python train.py --dataset="regions of photos with short descriptions (Visual Genome)" --encoder_activation="geglu" --encoder_conv_stem=false --decoder_norm_position="pre" --epochs=34.7
Rows from block 3 of the image encoder of a small image captioner, named by matrix and row number. Rows with one number belong to one neuron. Each number is 200 + 20 x the weight over its row's rms, rounded and kept within 0 to 999. All counts start at 0. After the name is the row's rms in percent of the matrix's.
Before each neuron's rows are labels from the 100 images, of 14976, where the neuron reaches its largest size: "strongest on" is what is common among them. Only what is clearly more common there than usual is listed. The data: regions of photos with short descriptions (Visual Genome). In brackets: how many of the 100, against the usual share in percent.
# gate: MLP gate (encoder.blocks.3.mlp.gate.weight, 1024x384), inputs 110-164
# fc1: MLP up (encoder.blocks.3.mlp.fc1.weight, 1024x384), inputs 110-164
# fc2: MLP down (encoder.blocks.3.mlp.fc2.weight, 384x1024, transposed), outputs 110-164

strongest on: text has "brown" (25 vs 3.9)
gate.664,113,193,209,235,197,200,242,193,212,186,171,192,223,203,229,216,162,202,198,232,207,210,147,204,154,201,208,197,190,242,248,182,201,198,188,175,209,181,213,169,225,197,230,192,190,199,225,192,164,204,226,195,164,217,231,199
fc1.664,117,164,184,176,219,189,158,226,182,220,229,226,155,189,180,183,187,217,199,180,192,193,220,211,222,181,192,188,193,190,168,229,237,199,203,220,234,223,204,230,239,227,202,216,216,214,146,182,207,191,178,200,236,180,142,204
fc2.664,122,227,155,174,174,241,192,184,187,208,200,214,218,227,163,212,195,190,222,220,206,206,203,183,206,202,225,230,184,214,231,220,209,227,189,187,221,200,164,221,173,200,197,213,213,179,195,206,196,183,211,195,204,186,190,225

strongest on: text has "red" (25 vs 4)
gate.60,109,149,176,227,238,170,190,212,215,204,217,215,205,205,214,211,199,186,187,219,212,190,215,224,208,196,169,198,195,239,211,195,180,249,178,205,215,208,199,171,180,211,202,225,206,211,202,221,214,221,221,229,224,208,177,198
fc1.60,120,220,234,208,182,193,196,200,176,179,213,166,221,232,176,206,200,207,213,224,194,202,207,186,159,190,231,205,240,202,174,211,209,206,205,178,197,192,188,216,184,202,173,196,224,208,193,187,202,198,194,186,207,186,224,227
fc2.60,121,218,184,215,182,210,219,216,202,235,209,211,189,172,193,207,186,227,192,146,193,168,197,217,217,187,185,224,198,199,168,150,192,185,169,169,187,185,190,214,245,207,188,232,225,191,212,199,187,215,243,250,249,210,191,166

strongest on: text has "red" (29 vs 4)
gate.207,074,193,180,221,210,181,188,206,181,169,175,236,190,166,220,206,202,196,215,207,203,178,189,224,206,171,235,187,233,211,202,220,223,220,207,202,215,230,192,209,162,200,199,200,191,234,184,191,192,189,238,226,214,184,211,201
fc1.207,071,207,176,181,224,226,183,188,147,160,221,221,193,180,175,173,176,196,216,226,184,177,195,185,235,187,211,213,204,220,203,204,153,205,151,235,199,221,180,195,174,197,168,189,184,215,178,184,210,152,195,234,220,193,204,203
fc2.207,061,178,215,229,203,156,202,171,204,168,217,219,189,190,197,199,223,222,205,199,182,210,206,177,199,161,181,240,224,170,200,208,200,188,159,206,163,210,218,182,170,250,178,185,201,188,211,230,181,198,187,214,224,195,232,188

strongest on: text has "red" (27 vs 4)
gate.372,119,159,189,206,232,213,222,165,174,185,213,228,206,200,236,234,230,196,187,215,193,198,213,207,151,237,180,221,176,179,187,189,201,175,182,224,158,227,185,206,193,181,194,159,204,193,160,184,210,189,203,174,184,157,239,204
fc1.372,144,188,196,188,217,218,198,190,180,187,196,220,186,191,238,235,237,219,185,185,199,208,189,214,195,212,212,223,146,185,232,220,191,147,195,236,173,213,184,203,189,186,184,180,184,179,174,183,215,197,213,180,189,166,222,190
fc2.372,130,218,189,213,164,249,196,223,205,180,213,254,171,178,216,180,219,181,199,217,194,178,245,200,220,188,180,230,212,209,181,222,190,209,169,223,196,178,136,211,165,202,186,229,188,211,230,120,180,211,189,182,196,195,151,215

strongest on: text has "blue" (30 vs 5.1)
gate.77,115,176,164,193,205,222,203,196,195,211,229,208,235,162,219,210,192,210,174,209,183,229,161,187,204,218,200,190,215,178,161,190,206,205,237,173,210,211,202,200,228,231,223,173,187,221,203,216,216,209,160,198,216,207,185,175
fc1.77,105,212,186,180,218,210,200,198,175,211,211,216,228,181,198,164,183,209,179,207,224,211,170,183,211,238,193,215,199,187,203,169,178,198,196,164,215,200,197,222,214,212,233,193,164,202,170,230,210,199,191,212,228,197,189,183
fc2.77,109,178,202,210,202,185,160,199,203,207,178,203,187,223,195,167,168,202,188,135,244,194,226,193,217,209,209,180,215,210,191,213,179,195,166,222,193,187,192,236,204,159,199,189,166,165,158,157,217,189,203,214,194,177,190,224

strongest on: text has "man" (25 vs 8.3)
gate.766,098,201,176,189,161,226,195,203,195,174,217,196,208,194,176,206,225,214,233,217,184,224,181,212,233,184,199,218,193,205,218,209,194,184,253,190,212,205,208,179,178,190,204,201,208,219,184,228,203,214,149,203,216,194,206,197
fc1.766,108,171,224,219,234,178,186,213,212,170,205,214,202,210,210,223,212,199,171,211,164,185,204,187,179,197,189,194,208,222,192,192,236,217,179,207,186,189,188,203,217,203,196,199,224,215,245,179,181,229,222,204,185,202,183,204
fc2.766,095,220,205,188,199,219,187,210,207,192,201,208,180,207,215,219,223,176,194,226,195,169,173,178,180,178,202,189,209,164,182,216,184,179,187,215,208,179,220,237,201,200,171,215,201,138,205,201,175,166,162,195,218,230,196,196

strongest on: text has "red" (40 vs 4)
gate.452,124,150,203,186,200,195,199,226,212,178,182,197,201,196,206,211,178,180,195,219,160,207,199,255,211,197,197,178,193,222,218,190,202,185,208,202,176,212,192,221,176,165,187,186,246,230,220,187,198,193,194,187,180,191,190,215
fc1.452,144,185,216,194,219,218,184,216,213,187,165,219,174,182,209,219,213,202,188,205,164,204,205,232,218,202,213,181,174,233,222,219,184,195,211,219,181,214,184,216,180,167,174,176,183,216,193,187,219,195,235,182,180,174,183,191
fc2.452,133,197,187,193,193,242,201,211,186,213,202,246,194,209,199,178,214,186,211,191,198,218,193,206,225,191,228,190,207,198,172,190,171,207,189,204,199,167,184,197,182,200,197,174,190,182,175,147,198,168,207,209,215,180,183,203