A small image captioner, trained from scratch.
Model: 16.4M parameters, 64-pixel images, encoder activation geglu, encoder patch size [8, 8], encoder layers 6, decoder norm layernorm.
Training: adamw at rate 0.0015, batches of 128.
Data: 50862 training examples, 34.7 epochs.
Rows from block 3 of the image encoder, named by matrix and row number. Rows with one number belong to one neuron. Each number is 200 + 30 x the weight over its row's rms, rounded and kept within 0 to 999. All counts start at 0. After the name is the row's rms in percent of the matrix's.
# gate: MLP gate (encoder.blocks.3.mlp.gate.weight, 1024x384), inputs 55-109
# fc1: MLP up (encoder.blocks.3.mlp.fc1.weight, 1024x384), inputs 55-109
# fc2: MLP down (encoder.blocks.3.mlp.fc2.weight, 384x1024, transposed), outputs 55-109
gate.241,071,221,231,158,214,172,176,185,163,211,204,163,198,209,171,191,251,181,201,223,247,167,185,185,209,237,228,197,176,230,194,201,110,228,204,186,173,153,198,224,199,227,200,232,211,220,183,160,150,207,192,202,220,229,137,171
fc1.241,053,181,236,209,195,207,244,196,254,208,213,160,160,183,180,190,204,170,154,187,230,210,194,199,208,257,217,201,185,196,232,239,184,219,211,162,208,190,211,153,267,159,204,239,133,180,151,201,177,224,214,202,188,209,208,207
fc2.241,048,196,236,155,221,135,176,198,252,193,193,217,198,163,214,176,176,227,203,162,230,167,146,210,256,228,159,158,274,140,195,183,168,214,205,215,192,223,186,198,179,146,203,201,186,187,186,173,147,207,215,208,221,248,232,182
gate.242,104,211,189,186,210,183,193,203,195,253,211,210,174,212,188,170,233,216,225,190,265,203,215,165,215,230,217,199,204,211,186,173,158,234,230,228,217,248,176,292,185,156,197,242,165,187,177,243,206,214,193,159,135,183,203,251
fc1.242,109,143,190,188,165,206,198,217,195,178,191,214,219,195,224,236,193,196,223,214,139,162,211,254,208,205,180,176,184,129,209,192,183,151,223,222,208,167,210,196,197,199,184,223,229,205,195,187,209,201,135,163,222,234,197,180
fc2.242,109,162,196,203,196,217,206,193,207,223,183,180,178,158,179,177,152,233,195,193,173,176,182,200,194,275,251,160,238,227,216,192,245,166,249,240,207,171,260,222,186,192,227,198,215,208,222,115,172,188,164,191,201,172,155,203
gate.243,081,176,207,168,187,196,198,219,209,192,195,188,213,207,181,201,205,246,214,205,197,135,203,216,171,198,211,178,211,181,217,147,150,228,215,159,195,209,180,230,177,209,201,214,174,189,136,183,191,214,188,175,177,239,198,193
fc1.243,072,207,165,210,164,237,194,250,199,231,217,169,235,220,249,226,218,163,213,193,163,224,190,207,194,199,257,170,231,119,202,174,189,207,176,243,196,193,203,181,191,206,172,215,187,166,224,256,170,217,238,203,221,245,172,190
fc2.243,076,199,184,202,206,228,177,126,192,231,168,198,156,175,170,205,207,245,166,209,220,214,217,181,117,235,236,184,179,198,189,214,184,233,189,165,170,163,167,204,176,199,220,187,228,263,165,208,169,199,167,182,163,207,197,209
gate.244,129,220,190,206,149,168,240,218,220,155,179,219,213,179,157,223,183,188,202,239,215,238,199,181,211,213,208,172,190,244,234,184,166,236,185,195,218,190,180,205,265,149,174,167,172,233,192,219,200,230,153,147,222,171,219,184
fc1.244,141,173,241,179,250,228,169,193,240,219,212,219,215,210,192,237,225,240,116,119,175,190,199,166,170,235,201,236,222,220,195,197,184,180,222,225,159,188,247,221,177,188,201,221,184,221,175,188,243,224,203,219,200,221,175,201
fc2.244,130,218,145,214,182,177,279,238,164,197,216,182,237,230,250,207,212,228,204,225,190,174,205,215,169,182,159,202,201,200,178,169,216,182,224,217,232,230,216,214,209,217,202,227,211,204,171,307,122,208,130,228,205,229,170,224
gate.245,100,220,219,193,211,181,177,198,133,226,207,174,197,149,159,219,242,256,237,176,169,198,160,128,257,224,158,145,157,214,189,180,149,263,190,191,174,180,190,244,240,186,184,195,243,188,197,217,210,200,173,169,244,234,168,163
fc1.245,102,212,226,223,184,223,166,187,158,186,238,172,152,187,198,218,225,197,190,140,180,197,200,203,198,198,192,189,216,232,160,207,199,232,227,166,141,180,201,209,237,176,164,178,208,171,223,200,193,151,172,220,192,223,131,184
fc2.245,108,164,132,236,183,215,142,186,195,232,257,176,133,219,193,195,199,202,221,204,223,198,203,154,240,195,244,216,217,235,231,184,269,229,235,227,206,210,208,225,222,183,222,213,215,192,216,203,205,202,186,228,216,223,257,188
gate.246,095,147,215,186,195,180,217,178,202,267,243,225,246,175,228,167,201,166,199,172,223,216,195,221,169,163,228,197,175,219,195,163,143,184,202,224,192,199,222,208,233,203,217,239,206,179,190,189,220,171,161,135,224,214,258,159
fc1.246,082,258,211,219,214,253,185,254,203,132,176,164,190,259,143,224,171,241,197,214,198,191,216,155,189,206,153,184,206,176,162,204,183,208,207,202,172,175,171,189,213,170,194,181,194,170,162,186,162,243,214,227,156,135,163,213
fc2.246,086,242,170,254,179,222,202,221,187,210,212,169,179,186,252,208,167,221,226,218,165,247,202,244,190,166,179,197,182,199,173,165,222,221,148,215,193,162,190,199,201,176,228,188,157,228,236,167,235,181,193,174,182,247,170,148
gate.247,121,215,198,167,166,246,205,156,175,267,182,186,243,163,163,227,213,209,165,161,206,145,176,194,209,246,204,148,215,211,220,157,156,224,228,190,130,207,187,232,222,226,199,199,234,157,184,189,128,230,244,190,222,167,178,257
fc1.247,113,186,224,213,186,208,191,210,205,165,239,192,157,225,225,161,220,155,240,232,222,235,225,225,157,160,183,249,131,189,169,248,190,169,227,219,274,146,191,203,211,179,167,189,151,206,192,183,219,164,161,183,145,209,185,194
fc2.247,118,171,216,202,167,220,233,166,227,233,207,226,164,171,234,204,153,202,149,182,197,243,206,211,199,203,179,177,119,248,239,211,220,196,208,180,204,160,177,232,203,180,187,202,190,230,209,161,235,196,200,188,218,252,153,201
gate.248,125,186,246,199,99,208,165,174,204,204,149,242,225,182,148,222,188,211,201,237,221,212,211,169,178,222,188,182,210,236,263,257,162,185,254,214,218,202,197,178,203,179,177,183,181,221,195,204,174,178,203,174,158,144,203,219
fc1.248,159,209,245,160,152,158,156,216,202,171,162,243,236,200,150,238,180,215,199,217,226,190,253,166,208,231,195,181,218,240,230,267,243,175,231,165,234,179,244,173,203,188,159,166,202,225,214,216,154,141,209,167,137,159,223,240
fc2.248,137,182,231,118,165,177,245,183,235,235,199,227,246,262,199,206,178,169,194,187,196,185,238,176,203,249,231,203,199,223,222,189,197,183,219,188,146,156,263,233,151,201,180,185,214,219,190,183,200,182,220,226,180,204,190,209