{"encoder_arch": "vit", "model": "image captioner", "dataset": "regions of photos with short descriptions (Visual Genome)", "train_examples": 50862, "image_size": 64, "crop_scale_min": 1, "horizontal_flip": true, "cutout": 0.25, "tokenizer": "word", "vocab_size": 6471, "encoder_norm": "layernorm_no_bias", "encoder_norm_position": "pre", "encoder_activation": "geglu", "encoder_mlp_ratio": 2.67, "encoder_head_dim": 16, "encoder_fused_qkv": true, "encoder_bias": "none", "encoder_qk_norm": true, "encoder_parallel_block": false, "encoder_inner_norm": false, "encoder_patch_size": [8, 8], "encoder_conv_stem": false, "encoder_layers": 6, "encoder_width": 384, "encoder_positions": "learned", "fusion": "cross_attention", "decoder_width": 192, "decoder_layers": 6, "decoder_norm": "layernorm", "decoder_norm_position": "pre", "decoder_activation": "gelu", "decoder_mlp_ratio": 2, "decoder_head_dim": 64, "decoder_fused_qkv": true, "decoder_bias": "all", "decoder_qk_norm": false, "decoder_layer_scale_init": 1.0, "decoder_parallel_block": false, "decoder_inner_norm": false, "decoder_drop_path": 0.15, "decoder_positions": "sincos", "decoder_cross_attention_every": 1, "decoder_tie_embeddings": false, "init": "kaiming_normal", "residual_init": "none", "optimizer": "adamw", "learning_rate": 0.0015, "beta1": 0.95, "beta2": 0.98, "eps": 1e-10, "max_steps": 13800, "batch_size": 128, "epochs": 34.7, "lr_schedule": "wsd_sqrt", "decay_fraction": 0.3, "final_lr_fraction": 0, "warmup_steps": 690, "weight_decay": 0.0}
Rows from block 2 of the image encoder of a small image captioner, named by matrix and row number. Rows with one number belong to one neuron. Each number is 500 + 40 x the weight over its row's rms, rounded and kept within 0 to 999. All counts start at 0. Numbers have three digits each.
After each neuron's rows are labels from the 100 images, of 14976, where the neuron reaches its largest size: "top examples" is what is common among them. Only what is clearly more common there than usual is listed. The data: regions of photos with short descriptions (Visual Genome).
# gate: MLP gate (encoder.blocks.2.mlp.gate.weight, 1024x384), inputs 128-191
# fc1: MLP up (encoder.blocks.2.mlp.fc1.weight, 1024x384), inputs 128-191
# fc2: MLP down (encoder.blocks.2.mlp.fc2.weight, 384x1024, transposed), outputs 128-191

gate.266:594397522509502440505482485535507503482532542498468490467485476524461461474594537443443484501501501474520518516548518593490446469478508517622439474502509464505427505488441503463468530504471474
fc1.266:581489571568464451454496508561528539480449563486455478496482539500483488494529489504504461485524490569585495528472477505473439509487504523518464518488465534531465468467441467470520437469466528
fc2.266:514497658510446462522585559523472554523517537493526431536506508477478561470525526504487465460440517544534460527486553492460463455434456541540496552510497491561533487464495480520519478551489485
top examples: text has "red"

gate.329:526470551475515529542454479495496490476465493475459449499500452497497479579590584515548468531574480471540488475475509522511526462549488483507470507535581516454438528554466523566490512464553538
fc1.329:533472552430488515538472477441504514453498468521452477447507518537483463549589521590520469494512485507563551488518518495495541459592517447501498509573515497517479536546495525546491484430525555
fc2.329:496509535521423492471565539532511474495458540491521549526503546484510523492455393508473471477508480555518537551503461325466526525520528542387499511524432478505572538522492502485519455536475520
top examples: text has "blue"; text has "sky"

gate.543:515508523486528499478522483573508486451552536509473451562491473453450557430490568505550564477503475449458561463515527590499497521536524414525459526491506451468499485590500563498455519486448447
fc1.543:519461557493482560555473473523501542485529547445528486535474520468474568495452500523513469423563464506458484460447535507463497541543564426505465522482527502537522488518564466534509451485517528
fc2.543:440541467544514413507541535469523509511462462504510499547552451474534474559467516468495526519567502473488596505477475462496491469441470507492533464522533529544463504510531521460529415534467458
top examples: text has "red"

gate.294:574452579501475532491477497574510537458535525498500490512489506483539512451537489555505502482539517503439508536472555634445538514553548437506481431415534543486529484560510489513508507477498503
fc1.294:466555500443511491468537535542417524531479448481459567476515468574512473486455514452496481482448475530510440522409485526445442492496458545474571477566496499499609563443522476428481489487535503
fc2.294:463495450533477457466502533503510542593487430516487530531538496504487426468505572508537504501481467555469493490494453448491483503550443533449470481591529515505550546476438448488507455439527444
top examples: text has "red"

gate.565:604433539498503533482582412509593535501539563508518577468463507455500483519566537555452485502529464446508489513452501558511502445478550507537504462481497457478477440498484481508446539511517498
fc1.565:540519557555518566461530475473582502530481596490504605550483489471470491588516518554476475469568480471507448452479511513524426432446508522551484506465511493427444430482485499488514551484541496
fc2.565:443573498453426479426477509489459486472426497439514483470477516499551500503521508445467466398484516502481569507500470431499535607524477539540494577534563489546536470383454538537484440496459501
top examples: text has "red"

gate.15:472454455530493489550567470521486536465524511547499484547491527481514527451494506492489576482555541421421465479491511550472525496471448473546498490531522448625509473587580505517495459514506477
fc1.15:454523481533552501528555470471438577517469547543483461545484543464453544443456456416466576483563551443461488457471481481476503522438470482480509538528552481579475442529545455482544442471455448
fc2.15:539486516515534496497465463519499497474503491460464536465504527407481483541490444528496552411525525561433499525522495477490515540470453480428530502455525519529497481516490525534513463403488463
top examples: text has "red"

gate.637:498466520439473553576524467498490540457488547500503504506526427468409483427511508482500543465491461499484539506522576608481504465461453467522477475489455471528445449588529506544519484538513503
fc1.637:481457544533424522543459533548488578476453473448484428503479511468416515444540501483479506440544408532427533497448487476450495504486569505467455548443481545553457444560498507568516445485482455
fc2.637:493534466487541493515405522404481439482475430527459490471580508523469446544426492508549532526466563504429461481507484493556529532497430505503520474459529493509476555500484489508508413461476501
top examples: text has "red"

gate.81:638342538506531497534541432508551497537547491531516490533498523515498495487590561501456520488534463439503539490498515560474535506458535511495423496473512424539488434516560467457515504516538526
fc1.81:415539462482493483554448538542478485440455554459486490513535502525503577486442494499573540495495491543510495519513518497517504487585456424489480465533459554513568476528520551550471499525463471
fc2.81:537486484582562514603463520493530501511565529555475484552483505476470493530480588539556542579530509509532426464480508550526469396458463523428521477512448516455442583533500440483510489570503543
top examples: text has "red"

gate.518:525508537509492517496534523475525489461531457544504556480452452461487429419539466414474530488466525500453533485475540511501554450499532493509481416462525536524484479567488512457485562451515433
fc1.518:483463497477490480502462467542538466477545551479473491493567569494545586527480552561496496477481444461576535533487538522515478474569463529511526563522531465490552527521508507517502407510489516
fc2.518:446504450468546504560460497511489529507581476576537556518518545548492536445514514558509506469521498508480501498478520619451492443418438510508453531602492489483508608525494474496516478473546404
top examples: text has "red"