From a checkpoint of a small image captioner.
Model: 16.4M parameters, 64-pixel images, encoder arch vit, encoder norm layernorm_no_bias, encoder activation geglu, encoder patch size [8, 8], encoder layers 6, decoder layers 6, decoder norm layernorm, decoder activation gelu.
Training: 13800 steps, batches of 128.
Data: trained on regions of photos with short descriptions (Visual Genome), 50862 training examples.
Rows from block 3 of the image encoder of a small image captioner, named by matrix and row number. Rows with one number belong to one neuron. Each number is 128 + 32 x the weight over its row's rms, rounded and kept within 0 to 255. All counts start at 0. Numbers have three digits each.
After each neuron's rows are labels from the 100 images, of 14976, where the neuron reaches its largest size: "top examples" is what is common among them. Only what is clearly more common there than usual is listed. The data: regions of photos with short descriptions (Visual Genome).
# gate: MLP gate (encoder.blocks.3.mlp.gate.weight, 1024x384), inputs 275-329
# fc1: MLP up (encoder.blocks.3.mlp.fc1.weight, 1024x384), inputs 275-329
# fc2: MLP down (encoder.blocks.3.mlp.fc2.weight, 384x1024, transposed), outputs 275-329

gate.229:095153119141089080104080175097131124119155212168106131070131166141167047100125064118140104169163154174154169115160153167126117099148083182140167166141062119171143152
fc1.229:122119128154071068111081124114108106149191162105132137039115120177143103120105073085117095177140117123132184100161126114113120089137100150135177182137078128152158129
fc2.229:185125179050162131076080114086153131110118074104080150165197136097091086120107155169096161119109138111167044117108119139122161131202129155112156184091140097133126144
top examples: text has "red"

gate.595:157163184084111146111190135132144115186184112137108093157174166092112108107103094161139112136131127096135136150134132200196128141129163145121148129126131192145111091
fc1.595:107058129098115148172067155146085199131122144096136123104093090116157079159157155144117130171150115114083126150082139197190129135100133083128107107121132116085138107
fc2.595:118126119141137150155139150119171078122172150101151130067121166094117117151074195160118068167115138139132113084169164133103149097080130160153137172109176174177145095
top examples: text has "blue"

gate.641:130151187108119165119095133142135107138155146067091169143123159158141109128082135145144145149191135133184107134148117173134126166160132174104149130180107056081159187
fc1.641:123116137122179088061187165123098184131095085200142122149129093118092131145192091156153105130075099150097165171126077168099099144088174118146176084142131192171076085
fc2.641:101122124141096163112168133070151129147146171086119085120125137129142130158064112129151088175092085170132165064161113137148151175121152105163120137127119098093145115
top examples: text has "elephant"

gate.292:126129143098056097154072165159176140120141155106084102094159110128135136154097137104125160113129151063089130140088130151165132108140132190144120130104140134115128115
fc1.292:113122094148068092137110105170126164136095173071091061087184099115117110172098155136160170085102151101133136162153134115173129134151163136149136096109108134104125089
fc2.292:157123074168207139142202195131115095119144094105111108167114155175146122167128103108106092130107107171056105148146091121119098156148064146137113131152194152109113209
top examples: text has "white"

gate.689:157109134140145108160129163103196130137125129071081116127158130198116099137061161124090106137107133144080153123131087158110153166109087090164086158078089120139090132
fc1.689:074122102123142063112123064142084130173099107158137117102108077136177114151129086093165157134147122098142121058186136145146184113165151110082128156150145139120135104
fc2.689:103116096152124149130131182150071139116196128094099140105112178169106128172052148188127120145144133200112120110133090205133110128098126120142191085139149046117093141
top examples: text has "blue"

gate.259:136127124080083098142086188127153171150118126105125198131199159179089070089092105191097159121087187180168164116120148165090127129159146166157123105136113110130150124
fc1.259:097121137126087093141094136125134179107153090140131144121146171139086138134115131170098187139114131158152078098095114065072169151173147129138110071091093203141225207
fc2.259:168083131156143082221166172139122165170139084122127119157120120060124174080109166149215104125187095166157072161160166106099149079154094118157142168061116146085047059
top examples: text has "bus"

gate.21:205123195130082090139062156168102164118114121096092149120151128174149066122072112193142150180163136140156153117097148237181124128171153146079077129126137139141105131
fc1.21:215119094146123130186117178150123109141152165113118104144135175135165079133071078158117107196137118137107085122101131119136153092142142103118108095085091169069071139
fc2.21:120133117145100109087125116213119150077182144154054128165120144067141113129127188156119108098105125121134081169159131155141128123142072094116127088147191128147129138
top examples: text has "brown"

gate.320:071104152078111115162128103135112098113120101141150114120134128121097104158117078175090139057157100137096126119134151149155120126190158105131160110135128168120128109
fc1.320:188126085144179175140087127103099125105108127160155077141131115095135074110104154155161135102090152156197100165150121163170120108148136111113130152108090103181085127
fc2.320:067169109155114123183186182145117140111164108146096063109117112126148136083122129107158168179152116162175140169151132092090107126060130161141144116113110189166137108
top examples: text has "sheep"

gate.149:113155135074072061204068129098127128098133110145122118158180134077132131125070109141064140150153127130120127081124164167111123092190143208089064136117121148114119132
fc1.149:178125111155146201081148124168109079165109169097108141129119114197114104126183164155196076085114186113140126164115135168120117172093121070162177155175114137158156092
fc2.149:153121125155122108098139133115137119126033145109161152165159127090122100063134105146209095071156119137139144111156068127096136082117109115141096119183144160130092090
top examples: text has "train"

gate.452:148142173095140115093123102094096130124129116126157139140102146129112051162124136150096121128102118112164144101135161193099097133146097151132139124121092136170117105
fc1.452:132103128103114137101103084080104112143141168119167075157137110140134082156111120116103085167078129117128182066097211115094131115179118160107169165074052112210132125
fc2.452:125109137141128066164119166113120132164194125156109133104132120145170145127078189110167152136078137116128168098115139069078130129093108130049114125137193113114111152
top examples: text has "red"

gate.438:129096126066081106117111133093072124166115156138061069123162130145083135088157100181108183134164139082110147121123165167088195121168162153079138139115125154161067132
fc1.438:073118181104123084178139106106115109168111063150085065177135093196107167126126107100144183157154134088117135122129192064064128106160178189124111147136128176154146096
fc2.438:142152127072157136084144127102098094171075115062098131165218097162166132105137110173156091174160170084090066132141148140141124117115191141115145092137100130122092116
top examples: text has "white"

gate.766:138089193118092091174130145147137162145168088123140108126176140119105091082106103197145176116152123193157144183164124173069081087180115172181143146153167183156092117
fc1.766:131152096096138144091109174112135129101179166117155125109132148138149141155153124112099082165109150068091141151099100176154163105063100104085129113129097101112190169
fc2.766:139183140105083122148146151162161162074136178085135147131195102147191146134085105110185090103099104136103115149125159098110082132106151177153132181153120117123182142
top examples: text has "man"

gate.731:162171149078119140168094105150147139140112185132121146140132173137154071083107079130141129120150134150140137154121205204141101094137158139114093145136164180139146098
fc1.731:202178124098135178179072077172113138161125132105085156138154194167109095064122095145150117102160143134131102139095163142139091145103180113107089170178183193128125075
fc2.731:148185143146173136157108122164143073132103104119163141144136149090149150150207121135107121154117055173160059119138185119109122197131166131114119146117148196108117084
top examples: text has "brown"

gate.668:155087133096177173145134173128043083099159127074093173136088193144135081116154146151135132124175112130165081181139158138154108123102099124143136121161207102059120128
fc1.668:197147105157096103077138115107180119153147187134161093132146071054108140100125152127110098177105097148071161088145104121111140133129156141093154201150093156177134089
fc2.668:116108138136070084113139163130135172135160162166099117105106210145112138122078079178178112127132186149114115095105104188124096104094153140163081087125189159103096133
top examples: text has "elephant"

gate.89:089108165113087116129065145081145131095150064122098167184185147138161103074120092187091155164158124161155212124190143155166095114146128173160199145131127138157112117
fc1.89:133119105116087133132082139061151100113139090126136124174134095164142150123143115135102135182121110166156200113143113111147147145172087132187139178124122103115103107
fc2.89:125086083078094158136134109192197108154132155075101131123108045114175121110105140155102087114175132074043143184113080137155170114045117123118117152118107126156107123
top examples: text has "man"

gate.213:127150163103117134178093120136124114183063101130132125166180088103141102113057133161139106040164143085124182149141149215150039071115126151101113170134184126169057137
fc1.213:118093133142134131112117119151079130160113076149133118158137133107115086102103178125144104135142143116124099121163065106094121129154167124131125149189163163133070140
fc2.213:128099106162103178150131117202144140118139155080144136138114101167113122123112187170111147127181184095141121127092061183122137111156125164154119136136126196120124122
top examples: text has "black"

gate.440:160133150087116092088094099144161149119112141165171168098118106135166136163072128139124181109138170097086091089125144168139157131124121165167103138139087129154117154
fc1.440:172139173094121091123135058148152177128057132082110175112122096104133117124098111093163170132145162110093101155082123127124178147120174153165086085099134161108146097
fc2.440:127137116111132139114122121138176146151132079156071143180211068089152099126127194162137101124089105116167141182159101119144138182131090152116138194084211120103128127
top examples: text has "man"